config.yaml
model: "image diffusion model"
objective: "v"
norm_position: "pre"
head_dim: 64
layer_scale_init: 1.0
inner_norm: false
patch_size: [4, 4]
positions: "sincos"
beta2: 0.999
lr_schedule: "wsd_sqrt"
final_lr_fraction: 0.01
Rows from block 2 of a small image diffusion model, named by matrix and row number. Rows with one number belong to one neuron. Each number is 200 + 20 x the weight over its row's rms, rounded and kept within 0 to 999. All counts start at 0.
After each neuron's rows are labels from the 100 images, of 14976 (inputs lightly noised), where the neuron reaches its highest value: "colour at peak" is the nearest of a few named colours to the mean colour under the peak. Only what is clearly more common there than usual is listed. The data: regions of photos with short descriptions (Visual Genome). In brackets: how many of the 100.
# fc1: MLP up (model.blocks.2.mlp.fc1.weight, 256x128), inputs 0-127
# fc2: MLP down (model.blocks.2.mlp.fc2.weight, 128x256, transposed), outputs 0-127

fc1.228,202,206,185,188,185,212,241,205,188,186,204,223,205,168,185,202,179,175,201,179,199,188,228,235,209,168,187,203,188,233,140,196,213,221,195,212,190,222,196,206,214,149,198,196,206,188,202,175,191,209,161,174,185,226,182,192,186,199,215,222,173,209,222,209,186,189,185,191,171,207,204,212,174,180,228,239,200,190,185,177,153,208,242,209,190,204,228,209,181,193,208,220,236,197,160,227,192,200,186,234,221,197,181,178,171,195,221,182,189,204,205,239,204,214,173,210,226,182,190,179,211,198,214,187,226,198,214,178
fc2.228,183,214,220,206,214,176,146,206,186,202,197,165,208,230,212,174,218,220,187,207,193,208,204,164,199,216,218,207,191,175,253,202,213,196,208,190,205,179,194,193,196,237,196,209,185,221,190,223,217,180,196,225,210,181,212,242,219,189,185,189,205,178,201,203,199,219,209,202,214,178,189,191,200,232,159,164,205,208,197,230,234,205,150,183,219,202,178,200,229,210,203,193,186,221,213,165,202,212,214,140,208,228,217,197,173,158,216,208,207,185,196,159,198,188,218,187,190,211,198,194,189,196,180,208,172,177,194,234
colour at peak: white (82)

fc1.181,199,187,225,183,202,143,192,194,209,179,245,210,203,186,164,225,183,218,184,196,193,244,163,189,194,193,184,193,196,175,203,219,231,192,192,208,219,202,192,209,239,197,172,210,196,191,146,215,185,213,248,207,187,220,164,205,195,213,221,219,208,193,210,183,183,200,204,189,186,209,177,215,192,208,228,162,201,212,213,144,219,183,222,227,191,224,208,199,214,199,196,232,210,234,218,199,156,200,212,218,212,210,197,172,185,209,233,202,186,214,208,229,191,198,196,181,191,176,205,216,201,208,173,198,224,198,164,199
fc2.181,190,180,193,214,209,197,209,186,199,200,173,204,230,244,230,213,220,172,229,191,206,168,192,186,223,213,167,194,196,212,210,198,219,215,175,214,191,178,173,215,180,203,239,169,168,215,207,198,184,206,201,188,206,177,198,203,201,180,199,190,179,203,197,204,193,209,188,207,209,196,231,167,213,182,206,222,229,177,179,201,210,220,201,206,222,203,173,244,218,233,229,181,205,190,191,216,185,199,171,174,206,169,190,227,185,185,189,215,196,176,148,175,203,214,171,222,215,253,201,181,167,198,237,202,161,199,199,160
colour at peak: grey (76)

fc1.226,184,179,205,196,193,224,203,190,160,201,220,194,195,195,191,202,158,193,164,203,186,178,227,195,225,172,179,186,192,224,197,181,173,215,185,213,197,185,163,207,208,234,196,225,208,172,201,162,213,200,213,168,191,197,201,194,223,175,198,187,184,210,202,172,203,199,193,210,185,219,205,187,243,184,176,193,159,173,205,204,194,225,215,184,172,232,229,146,205,207,196,195,218,219,228,205,185,235,173,186,177,202,177,202,191,213,195,200,177,220,190,210,199,187,191,224,199,205,208,216,153,147,177,193,193,184,165,167
fc2.226,203,200,176,206,195,184,193,236,210,195,207,200,188,169,184,181,216,196,214,208,209,225,200,195,179,220,232,220,211,185,188,202,200,191,214,189,212,177,246,188,204,169,193,200,183,229,215,208,187,183,167,222,203,202,177,206,174,234,153,224,229,162,186,233,202,174,228,197,192,202,186,196,164,215,226,204,206,251,195,210,196,175,216,223,217,186,194,225,189,199,199,203,194,188,175,203,196,183,241,211,208,219,232,199,200,200,200,213,216,190,201,192,202,205,201,158,196,170,206,174,280,224,202,212,215,199,207,235
colour at peak: yellow (94)

fc1.137,204,244,166,215,190,195,189,204,221,205,214,217,195,213,153,200,213,188,204,203,207,181,224,236,214,236,154,208,190,198,197,191,224,201,180,208,183,211,220,210,181,165,246,187,231,170,185,194,235,192,199,188,185,213,226,196,183,208,204,189,210,192,203,193,154,181,203,214,207,172,222,198,224,214,197,217,179,215,222,163,173,185,167,206,179,211,229,205,186,200,204,209,206,159,179,193,197,201,204,184,188,233,186,168,220,189,164,193,210,200,207,216,196,203,178,194,207,164,233,204,222,186,185,214,206,149,167,193
fc2.137,207,156,218,178,231,187,213,190,210,183,184,187,216,173,230,204,191,186,197,212,183,207,196,160,174,186,233,173,202,211,226,200,175,190,219,207,184,184,161,200,210,206,166,199,172,214,215,205,177,207,201,230,220,192,173,225,215,203,211,203,188,179,209,223,206,209,184,195,180,224,170,199,191,163,193,213,232,161,159,248,233,218,221,167,197,189,158,203,203,201,193,166,174,228,232,191,206,201,215,203,213,187,197,207,182,191,230,212,198,182,189,172,188,204,206,189,210,228,180,183,180,208,218,196,177,244,196,186
colour at peak: pink (60)

fc1.251,218,215,161,186,196,181,209,225,168,237,208,172,172,191,195,216,236,228,217,221,188,195,250,197,204,208,220,197,171,185,209,186,217,175,184,216,192,187,193,196,185,183,208,184,209,179,200,219,210,209,215,170,173,191,199,192,208,199,163,199,192,227,218,189,186,220,189,223,210,235,195,179,222,203,193,207,182,201,184,236,182,221,198,207,203,244,201,190,197,189,199,190,209,205,234,197,195,194,196,229,203,213,200,209,189,211,210,130,205,239,150,182,187,182,231,206,181,150,207,205,203,191,208,193,174,178,162,195
fc2.251,186,189,232,211,199,195,207,193,236,181,185,213,189,188,214,217,168,181,177,204,181,211,173,189,217,200,173,190,212,205,189,196,176,228,213,181,206,223,203,190,216,195,190,252,185,228,217,140,176,179,165,225,222,196,233,196,202,213,212,195,183,168,193,210,197,188,234,190,199,186,180,213,176,179,203,195,201,229,214,202,200,179,212,187,215,163,211,174,169,191,205,224,180,228,177,176,215,227,198,176,170,194,201,191,192,176,203,255,203,189,212,231,226,194,161,193,218,210,205,191,202,208,152,212,222,206,208,176
colour at peak: yellow (42); white (29)

fc1.90,250,209,203,183,223,196,181,234,175,203,205,211,184,166,227,202,197,238,172,200,191,178,205,196,172,182,191,170,176,204,213,181,170,183,214,197,195,203,215,167,199,186,205,235,189,183,205,195,145,218,218,194,185,202,213,182,214,221,221,201,188,229,208,206,235,210,187,203,196,220,190,226,154,170,189,199,167,213,178,188,165,202,207,216,179,178,183,200,208,179,189,179,197,204,145,165,174,199,202,193,198,188,203,195,218,234,209,205,214,209,207,238,238,173,225,199,212,193,184,220,218,175,189,199,227,197,226,205
fc2.90,182,203,196,222,174,195,192,174,210,189,210,194,216,238,196,212,216,171,224,195,226,190,182,193,203,180,205,215,207,190,183,202,218,210,185,184,199,177,201,212,168,193,211,165,197,207,185,185,229,186,179,223,211,192,182,224,160,162,202,229,217,199,197,186,188,203,211,180,180,200,217,142,203,214,205,210,208,192,217,195,214,208,193,192,174,208,206,228,199,221,189,207,194,190,213,240,195,220,179,183,206,189,138,171,172,174,191,202,192,209,189,195,180,244,174,206,139,196,209,160,170,171,203,216,170,165,189,218
colour at peak: grey (96)

fc1.241,215,214,241,189,203,214,201,185,196,205,190,191,217,240,193,196,205,202,216,212,219,218,241,199,209,234,189,200,196,247,175,214,196,197,240,185,206,200,202,190,178,209,201,199,192,203,206,189,155,188,202,182,161,200,222,213,170,170,186,184,202,206,208,219,215,199,231,236,181,212,181,229,182,195,187,212,207,212,171,193,217,219,227,195,226,194,213,199,188,192,244,195,214,193,199,184,181,244,205,202,201,195,176,184,231,175,195,186,217,234,224,220,161,148,217,182,185,177,232,178,171,176,208,210,161,179,198,201
fc2.241,180,203,159,208,208,185,245,222,200,226,233,209,216,169,178,189,207,153,202,212,211,174,202,171,233,173,205,185,215,207,233,175,198,209,171,220,214,220,217,195,197,200,171,190,180,181,208,202,239,235,211,207,196,200,196,205,207,223,201,215,186,146,185,170,158,180,177,205,204,191,218,195,203,200,225,164,206,227,236,200,194,190,183,202,209,188,188,174,223,187,204,194,220,226,211,206,203,142,217,220,199,217,196,194,201,206,193,206,213,156,175,239,180,194,182,193,190,199,215,198,210,191,234,184,202,212,220,195
colour at peak: pink (62)

fc1.212,223,205,215,177,170,175,225,208,215,213,192,209,184,208,192,172,216,177,209,210,194,200,225,181,205,210,181,174,218,225,208,172,190,187,202,190,225,191,178,201,193,193,197,177,193,200,214,201,181,211,176,193,196,232,219,186,204,209,172,198,189,176,194,200,180,204,215,243,214,232,207,179,209,182,198,197,176,215,160,221,192,184,231,189,232,185,228,157,186,227,229,171,210,196,200,202,191,228,237,165,179,236,208,178,186,169,203,213,199,215,186,241,175,185,210,187,173,178,241,187,192,191,185,172,167,227,151,187
fc2.212,202,220,165,192,176,223,197,219,189,234,213,205,176,192,197,198,207,183,196,173,178,206,178,211,221,193,224,200,191,208,188,204,183,200,189,218,181,181,189,186,193,207,139,217,206,211,206,207,223,187,225,168,206,164,164,181,208,205,198,204,185,169,173,187,187,164,187,193,216,225,216,188,199,216,199,186,249,196,226,195,211,225,149,177,173,212,162,235,223,182,200,191,202,202,198,216,202,185,206,234,197,215,241,176,222,197,182,184,219,157,192,213,191,218,239,183,227,176,220,204,198,235,190,212,189,178,217,203
colour at peak: pink (44)

fc1.246,211,213,202,168,216,204,209,228,201,210,181,176,154,219,213,208,220,222,199,232,221,239,219,196,218,165,167,198,190,235,198,212,206,176,202,204,168,210,193,235,196,207,215,220,209,196,172,195,208,184,222,175,182,195,196,184,196,193,200,216,188,244,199,197,185,213,214,250,197,221,177,225,223,203,171,192,210,191,230,223,205,228,187,204,200,207,247,203,195,186,242,214,231,221,203,217,208,223,192,191,218,187,168,169,211,211,199,207,196,231,175,237,182,177,200,198,167,162,194,206,209,190,207,217,196,166,168,197
fc2.246,194,201,178,204,197,198,218,210,221,219,226,232,220,167,139,185,159,174,193,210,167,182,223,200,182,224,226,201,231,196,215,170,176,217,209,191,242,201,220,168,188,191,168,183,194,228,223,192,180,233,171,209,173,219,202,224,184,208,189,219,169,185,181,188,183,187,194,172,213,182,201,201,195,201,208,190,189,223,185,203,174,197,196,168,216,222,185,163,238,197,189,197,199,187,226,197,193,210,223,217,191,240,220,221,204,197,201,196,217,177,197,204,243,186,210,183,204,163,230,193,224,192,176,195,206,203,227,205
colour at peak: yellow (74)

fc1.144,206,204,163,228,162,194,224,232,200,187,248,153,216,178,199,188,194,169,221,210,202,190,263,213,199,196,223,206,222,219,227,192,213,228,198,201,213,188,181,207,208,197,238,182,181,202,182,196,193,189,169,132,202,209,187,199,206,167,200,197,173,214,231,186,196,220,208,200,183,212,202,172,230,181,195,217,180,199,179,190,202,197,227,193,206,200,252,203,223,204,199,192,231,211,202,196,206,186,218,204,196,187,183,211,184,195,203,183,179,214,195,168,199,187,188,202,221,201,228,203,229,187,178,174,193,210,157,182
fc2.144,189,189,236,197,218,208,199,179,223,231,167,239,194,220,194,180,199,191,205,213,203,164,153,220,213,213,177,195,214,179,191,215,169,190,186,186,184,210,213,211,177,214,195,203,187,237,237,204,222,175,210,252,226,214,186,222,232,215,181,227,223,180,207,233,199,170,202,210,166,200,200,183,163,209,207,191,191,199,183,212,196,201,206,157,195,173,183,195,173,220,181,178,196,191,205,163,216,220,190,210,193,213,208,205,191,175,210,251,229,218,209,198,177,232,211,207,194,223,222,180,192,210,239,215,192,208,194,195
colour at peak: grey (87)

fc1.100,254,199,195,198,237,200,201,227,207,207,184,236,196,188,153,175,197,219,194,204,183,204,180,225,183,178,206,175,143,195,171,199,217,203,202,220,190,204,236,217,166,221,204,218,219,191,225,201,204,218,232,245,211,198,187,211,203,215,206,194,216,211,245,224,195,232,218,203,203,208,202,224,213,215,209,184,175,226,216,171,166,194,204,191,191,228,192,165,198,174,200,206,240,226,178,193,194,175,196,186,201,220,204,216,200,219,192,191,197,204,187,253,223,205,190,202,202,175,180,187,210,197,182,201,243,179,199,202
fc2.100,206,211,223,207,177,199,206,159,174,185,189,173,213,209,234,224,203,177,196,204,213,216,205,187,202,241,174,217,220,211,238,207,222,242,188,202,211,174,156,182,240,170,209,169,163,192,186,193,196,186,160,189,194,190,188,185,173,178,207,184,172,192,173,193,192,183,196,203,175,169,170,172,198,199,191,206,232,184,190,214,249,209,211,216,196,179,195,220,184,215,195,192,162,210,212,231,191,219,188,206,185,191,177,173,192,171,210,204,187,182,201,159,191,216,208,209,186,232,207,194,177,196,197,175,173,214,188,174
colour at peak: grey (86)

fc1.165,186,190,185,191,221,182,204,189,197,194,226,188,183,206,224,212,226,199,214,204,195,231,204,170,205,200,223,218,216,200,257,171,213,181,210,233,204,221,190,192,210,193,208,210,209,185,187,199,230,184,193,228,159,235,199,211,156,200,206,183,193,199,213,198,203,229,187,249,178,194,211,220,222,190,204,192,163,233,163,207,218,208,206,209,187,210,217,179,205,189,235,197,204,220,167,178,202,211,186,212,215,212,192,203,195,231,194,192,171,199,165,177,216,224,173,164,188,162,216,219,235,173,221,214,221,173,229,169
fc2.165,203,220,208,217,186,216,187,212,204,209,200,171,160,192,171,205,179,213,176,182,196,193,214,230,175,217,221,227,227,197,184,208,186,202,183,210,230,231,200,214,225,205,216,164,213,222,197,189,201,201,198,187,206,193,188,201,241,202,174,231,174,197,190,213,226,198,181,195,210,171,179,211,181,223,182,204,176,152,195,184,186,215,209,175,220,238,196,242,203,228,160,186,166,224,216,196,220,211,211,226,212,191,182,196,160,163,209,176,195,203,232,181,235,194,197,194,216,208,160,188,235,178,209,186,199,223,180,220
colour at peak: cyan (42); white (25)

fc1.60,195,175,220,170,224,204,187,203,227,180,185,174,217,190,199,199,162,208,154,221,183,179,194,216,174,209,188,195,172,161,183,187,213,191,218,204,195,170,226,210,186,205,196,227,191,195,218,217,194,195,224,236,213,212,181,176,209,219,194,209,204,222,214,221,230,225,184,187,231,212,201,249,215,199,207,190,194,197,252,167,165,214,188,227,196,174,182,188,190,207,175,190,188,219,213,206,176,178,201,147,182,205,199,178,203,220,209,201,174,202,223,218,214,177,196,211,194,188,182,188,215,212,152,243,220,212,203,181
fc2.60,209,193,167,224,157,196,196,168,182,221,211,232,188,212,188,212,232,176,251,173,183,219,217,179,220,200,214,192,220,248,204,216,210,207,207,197,191,208,188,188,181,209,200,173,183,184,204,185,232,188,224,173,205,178,213,238,187,197,210,214,215,184,178,153,202,216,223,200,158,182,192,135,179,204,187,204,195,211,176,206,222,199,214,173,172,212,204,204,186,208,197,193,178,170,171,203,208,206,189,253,213,200,199,203,196,181,193,210,200,185,190,187,188,219,186,208,189,204,201,207,150,196,224,164,186,184,200,203
colour at peak: grey (90)

fc1.149,246,189,185,180,206,225,211,160,198,212,169,201,187,239,187,218,190,205,207,203,229,212,268,204,192,231,192,192,198,204,176,209,209,197,234,180,214,186,228,203,190,189,208,167,167,207,215,186,168,177,184,195,207,212,198,185,197,197,184,177,187,181,222,190,203,221,186,209,193,190,178,161,177,189,205,209,209,208,155,175,216,227,227,179,225,181,200,203,176,224,217,192,223,205,201,185,190,248,189,208,204,204,185,180,192,159,161,189,206,204,180,204,209,157,196,203,205,199,216,175,175,215,204,193,169,182,183,173
fc2.149,165,194,209,216,207,209,219,270,207,217,239,200,212,162,193,190,193,158,222,198,193,201,174,201,211,166,200,199,232,210,231,191,178,206,168,219,188,203,176,177,185,234,204,218,212,174,198,229,222,217,196,226,199,184,190,229,196,204,203,200,192,203,191,226,178,157,220,179,218,232,212,220,221,179,202,159,201,202,198,218,212,186,164,189,182,187,191,191,236,180,197,206,198,226,229,229,186,163,217,225,171,208,226,216,218,219,220,219,209,183,198,213,170,230,192,189,194,194,200,212,202,173,204,189,210,201,179,202
colour at peak: pink (65)

fc1.122,181,191,200,198,219,177,196,195,156,195,204,172,179,239,234,208,220,196,205,202,213,216,220,219,209,208,224,174,228,189,185,169,220,202,242,218,159,198,213,208,214,215,192,179,176,182,173,197,233,198,198,188,215,215,163,204,211,188,196,198,150,198,198,192,223,217,197,211,179,208,176,207,199,194,233,228,185,182,180,211,237,228,216,194,218,189,211,217,153,196,236,204,207,228,182,211,192,239,207,219,208,216,192,199,188,195,206,162,207,184,193,201,185,170,195,222,188,167,202,230,213,208,226,171,185,191,166,164
fc2.122,188,209,187,212,171,203,201,228,222,209,207,224,210,176,175,170,182,172,211,187,199,211,173,187,190,200,188,197,200,210,211,215,182,186,194,187,260,221,190,199,149,199,224,223,212,249,231,212,198,194,242,193,179,211,253,199,195,205,199,213,206,225,227,214,192,174,220,213,216,206,233,196,219,202,183,197,182,214,209,207,189,197,203,187,188,199,229,164,255,215,186,218,209,202,203,172,207,181,192,201,209,184,216,209,218,232,210,227,209,210,209,230,222,186,194,181,205,191,232,200,235,195,168,232,188,225,213,230
colour at peak: pink (29)

fc1.244,191,180,197,207,212,202,206,197,176,195,196,168,174,225,246,223,221,249,222,215,175,203,218,192,231,204,223,205,185,222,227,196,206,193,244,216,186,193,203,213,224,198,211,173,209,203,201,204,198,193,235,174,178,225,200,158,200,171,211,208,207,202,199,199,222,213,210,214,223,221,217,188,176,186,228,218,183,197,213,253,230,244,223,203,190,221,203,220,212,194,235,190,212,204,158,222,234,235,209,196,198,186,239,222,234,200,187,182,195,190,175,173,208,205,215,228,191,175,203,213,202,201,198,217,170,192,209,185
fc2.244,198,217,202,227,198,204,201,231,237,200,196,215,202,197,150,173,190,145,187,224,220,184,200,230,200,205,197,189,245,179,202,174,211,199,202,219,223,229,198,195,174,223,207,194,186,212,199,197,192,191,168,212,204,195,227,249,195,224,206,206,203,207,198,206,193,179,183,192,188,163,188,201,236,185,180,188,208,208,202,192,200,192,200,168,226,153,210,210,202,219,181,229,193,201,259,179,165,174,171,215,190,196,184,208,205,205,190,209,244,202,211,215,205,186,174,179,214,235,195,191,251,192,198,204,222,223,198,199
colour at peak: pink (29)

fc1.82,195,197,225,194,179,198,226,206,193,171,177,200,225,221,206,188,193,232,199,212,192,185,216,187,211,189,166,198,188,231,194,212,216,202,235,187,179,199,213,211,177,185,195,185,203,210,213,194,203,197,175,183,196,200,202,213,182,170,223,224,205,196,206,214,220,194,238,238,174,254,216,211,179,202,195,198,162,220,183,196,188,217,221,214,198,185,235,199,249,183,203,218,240,177,206,222,190,197,215,197,209,191,131,183,202,210,249,177,213,220,210,201,163,167,188,218,182,222,174,203,182,176,186,226,183,184,180,205
fc2.82,180,211,201,209,223,215,169,226,175,215,224,174,205,147,192,174,226,178,180,205,196,170,190,182,194,201,236,221,211,185,222,190,189,190,174,214,225,213,188,213,215,215,194,226,183,203,196,216,161,219,202,193,188,183,181,160,223,193,186,216,218,168,193,217,188,195,178,215,216,175,205,202,202,205,228,158,166,220,233,234,171,174,196,207,208,199,186,186,205,204,185,190,210,211,180,172,214,162,220,210,194,208,224,225,221,196,200,237,180,187,229,223,188,190,220,170,187,203,215,215,219,170,231,168,210,230,215,200
colour at peak: grey (71)

fc1.195,213,200,222,203,198,206,218,188,186,212,213,203,191,204,190,204,173,179,193,219,174,179,235,177,199,170,163,208,168,221,171,193,238,206,209,176,181,209,193,215,195,212,164,210,218,158,186,173,217,201,178,194,187,215,207,214,194,177,205,194,185,193,213,194,202,186,219,214,197,200,171,201,211,248,218,223,152,196,211,190,171,195,186,204,211,205,222,160,172,177,200,220,211,182,241,214,176,192,197,199,199,189,171,171,172,178,218,184,192,257,214,188,209,214,209,223,199,232,197,207,157,161,191,200,181,166,180,211
fc2.195,198,202,207,207,204,195,191,244,187,198,178,184,211,177,207,153,218,200,190,184,191,229,186,198,197,243,214,201,203,196,227,192,191,207,203,214,221,191,210,202,227,171,204,187,186,222,200,222,183,189,214,197,203,190,174,189,193,205,170,217,205,217,191,194,206,219,191,207,214,202,234,213,203,142,194,185,202,210,215,194,228,203,212,191,197,201,223,190,222,203,194,193,223,237,162,191,222,196,232,204,204,226,212,224,197,207,177,224,200,148,172,182,168,182,160,158,187,147,197,170,241,218,195,177,218,229,232,180
colour at peak: yellow (49); pink (31)

fc1.236,222,200,205,186,244,202,178,227,193,188,184,189,198,196,202,221,164,206,168,231,227,216,231,196,172,218,171,224,196,187,210,215,205,180,217,217,196,196,223,198,203,198,180,195,164,192,188,176,164,183,171,209,180,222,183,187,195,234,180,182,177,188,205,203,223,197,218,196,220,193,177,233,204,230,195,188,220,209,209,207,190,235,196,246,213,163,215,221,179,212,195,201,190,196,224,209,180,215,203,189,197,186,202,175,207,212,203,179,200,172,159,181,198,142,200,242,206,174,219,195,162,156,181,217,203,190,201,183
fc2.236,179,195,176,222,174,188,213,184,185,206,242,230,190,190,176,216,226,185,218,160,193,215,190,217,240,205,226,165,199,217,181,173,200,229,213,185,215,203,188,176,195,204,186,204,245,205,202,212,256,215,215,197,213,180,218,215,194,173,223,238,211,203,170,187,194,207,194,212,174,227,241,172,205,177,219,210,179,193,206,196,211,182,207,171,187,207,195,162,228,186,200,169,185,223,197,193,211,178,215,221,205,226,177,227,221,203,177,223,201,203,231,212,169,221,195,162,194,209,192,193,204,210,220,158,203,207,202,204
colour at peak: pink (38)

fc1.86,195,198,192,191,212,193,193,214,193,189,156,200,180,172,160,180,198,197,180,200,218,215,177,173,205,141,187,188,165,233,205,177,204,201,204,213,177,206,186,194,217,184,220,212,216,173,212,194,191,196,235,204,176,207,184,180,190,201,224,176,212,223,200,220,211,210,190,211,220,204,187,198,219,169,168,202,194,221,221,208,162,227,197,201,213,185,202,168,199,168,186,231,216,218,217,203,207,204,210,156,167,227,189,233,187,238,197,215,207,222,188,213,191,174,208,210,171,178,209,198,147,181,171,192,217,197,162,166
fc2.86,204,225,193,192,169,219,187,199,188,210,236,216,204,203,217,231,211,199,200,207,183,162,240,204,192,228,183,226,202,200,184,214,212,218,188,183,213,193,195,208,216,201,164,166,190,219,166,183,222,195,161,190,202,209,194,202,199,218,176,232,204,154,167,189,198,183,196,197,192,161,210,181,183,235,215,191,191,200,198,182,238,176,193,198,180,221,185,202,191,209,216,176,191,175,175,205,199,204,183,251,221,176,234,155,214,169,194,178,200,169,213,203,225,202,200,170,213,180,206,173,244,197,211,190,186,207,219,236
colour at peak: yellow (42); white (29)

fc1.233,188,221,210,172,226,210,215,185,207,198,207,189,199,171,197,214,188,177,206,235,201,210,212,208,185,226,188,222,194,193,205,182,223,187,222,203,190,213,173,187,219,191,211,193,183,142,172,213,211,188,175,167,148,211,190,180,180,219,176,190,169,176,206,176,203,200,180,214,182,155,168,215,196,224,208,188,217,251,210,215,227,232,194,204,194,176,222,182,239,194,219,220,218,181,222,211,174,208,212,182,200,202,207,219,211,227,184,167,215,202,190,158,175,167,203,206,177,189,227,190,196,168,218,211,184,178,195,199
fc2.233,200,187,185,245,202,184,189,206,173,207,195,198,207,230,215,188,214,231,183,167,213,207,195,202,233,167,227,175,202,216,209,207,206,209,199,205,243,167,229,192,179,192,160,221,219,228,224,200,204,220,221,222,238,206,231,204,196,176,238,197,207,206,187,225,221,194,191,216,201,226,241,185,209,172,201,220,190,170,213,217,200,185,198,178,210,234,179,174,197,197,162,189,189,233,200,169,214,178,220,212,211,195,224,206,167,188,198,227,186,200,203,230,208,222,182,174,245,185,189,194,198,212,195,171,233,217,211,206
colour at peak: yellow (45); orange (36)

fc1.97,220,195,207,216,194,216,185,212,186,155,200,182,175,227,169,199,200,209,211,215,203,200,180,226,178,225,177,199,168,167,229,186,227,177,201,210,192,217,189,169,196,218,193,212,178,219,205,234,175,184,202,232,205,211,198,192,197,192,181,229,195,149,217,233,222,230,185,195,205,186,197,247,159,199,199,176,195,234,194,219,196,172,162,219,203,189,196,215,199,200,210,204,210,227,224,178,214,207,190,176,222,204,203,218,164,215,157,194,195,210,183,227,190,161,225,198,195,190,199,226,158,193,187,213,174,179,200,185
fc2.97,215,208,185,211,205,182,216,194,208,252,213,221,227,174,214,215,212,171,191,189,206,223,220,195,230,204,212,163,224,203,197,220,212,208,201,190,236,176,222,216,212,195,207,197,217,164,195,172,240,238,205,189,201,178,199,201,189,212,231,172,185,222,174,148,199,171,219,200,200,230,200,170,212,187,199,220,207,174,210,169,205,225,247,184,176,192,215,204,223,191,204,191,200,169,171,224,208,196,207,224,183,171,170,177,235,184,245,215,213,195,207,182,206,215,183,207,187,203,196,179,195,175,219,170,218,209,205,194
colour at peak: grey (75)

fc1.172,228,210,213,173,217,218,210,199,213,241,216,228,145,188,196,239,228,202,182,179,202,247,208,203,198,205,209,211,232,207,206,199,215,174,192,211,195,193,178,219,207,205,204,238,204,185,189,205,226,196,218,166,184,205,209,191,208,219,178,202,170,215,192,230,178,232,208,224,216,230,228,218,199,217,190,196,203,220,148,211,191,199,196,220,207,265,214,186,201,206,195,203,220,205,234,223,198,226,185,214,217,220,192,210,208,236,208,173,209,197,170,198,222,212,208,227,164,197,221,222,223,216,181,208,196,180,184,183
fc2.172,173,181,157,222,169,184,187,202,184,230,239,194,168,173,203,210,199,221,178,201,191,168,221,195,209,184,241,170,177,174,204,209,167,208,208,175,177,210,195,184,207,187,180,219,202,202,214,191,168,169,175,188,197,206,162,205,228,215,213,193,193,221,229,196,222,189,212,184,227,218,173,207,206,164,205,214,180,219,182,217,180,188,189,185,222,182,193,194,163,199,199,186,216,224,196,189,204,227,206,198,202,206,250,160,194,196,251,188,166,242,195,195,211,175,221,202,180,205,192,202,190,192,189,211,209,181,177,218
colour at peak: yellow (66); orange (26)

fc1.59,206,219,193,175,181,197,234,202,210,222,242,212,204,204,205,178,207,183,198,203,184,180,229,198,210,195,196,176,220,236,227,207,189,201,207,213,233,173,179,190,200,181,185,200,218,192,211,177,219,230,211,200,207,238,222,229,190,209,237,231,194,224,200,198,199,192,171,224,190,207,192,215,191,209,232,201,161,204,168,192,210,184,222,200,204,219,235,204,206,204,240,181,223,199,169,170,239,226,208,211,222,241,230,196,166,196,194,210,191,190,162,212,198,214,208,163,213,173,224,199,224,175,239,224,206,178,175,190
fc2.59,187,201,200,228,213,172,176,220,197,213,160,195,185,193,175,199,196,230,194,213,177,225,185,202,181,230,196,219,211,181,165,185,188,204,199,195,177,230,207,206,233,214,218,184,183,215,238,202,170,163,195,197,205,168,158,181,217,203,173,186,208,163,216,207,191,189,206,202,221,199,201,181,172,187,180,192,235,240,229,210,191,237,207,173,164,193,199,228,219,218,175,224,206,231,223,222,186,195,226,196,185,217,177,208,186,192,218,200,209,178,235,176,228,186,214,214,183,184,185,187,178,206,153,181,199,214,187,212
colour at peak: cyan (37)

fc1.38,218,216,186,209,205,194,189,215,172,226,193,214,190,164,195,185,208,203,209,230,180,189,215,203,174,200,182,196,182,204,190,212,218,206,184,185,180,218,196,181,189,169,214,182,206,177,226,184,172,216,149,220,153,214,219,209,176,187,203,196,182,212,217,227,197,224,187,207,194,197,169,197,197,177,198,228,159,214,199,192,137,177,185,179,212,212,227,188,166,182,207,183,229,190,166,186,214,216,203,197,196,164,197,202,175,216,235,184,193,242,218,191,223,196,204,198,210,179,194,222,177,167,183,192,235,164,215,224
fc2.38,203,186,198,195,184,177,202,192,198,161,187,189,223,227,206,215,196,215,181,173,212,162,206,200,202,211,211,206,188,194,200,185,206,187,229,189,257,188,229,212,223,206,209,186,193,228,168,204,198,156,186,200,242,172,175,193,204,175,186,210,198,209,186,194,213,191,209,203,192,193,218,189,191,203,188,183,220,186,195,229,265,218,240,203,195,207,190,202,215,191,232,221,207,232,177,198,198,217,186,174,196,241,205,168,190,182,189,196,160,167,192,175,217,191,192,179,174,169,184,193,233,192,184,189,190,218,210,145
colour at peak: white (70); pink (27)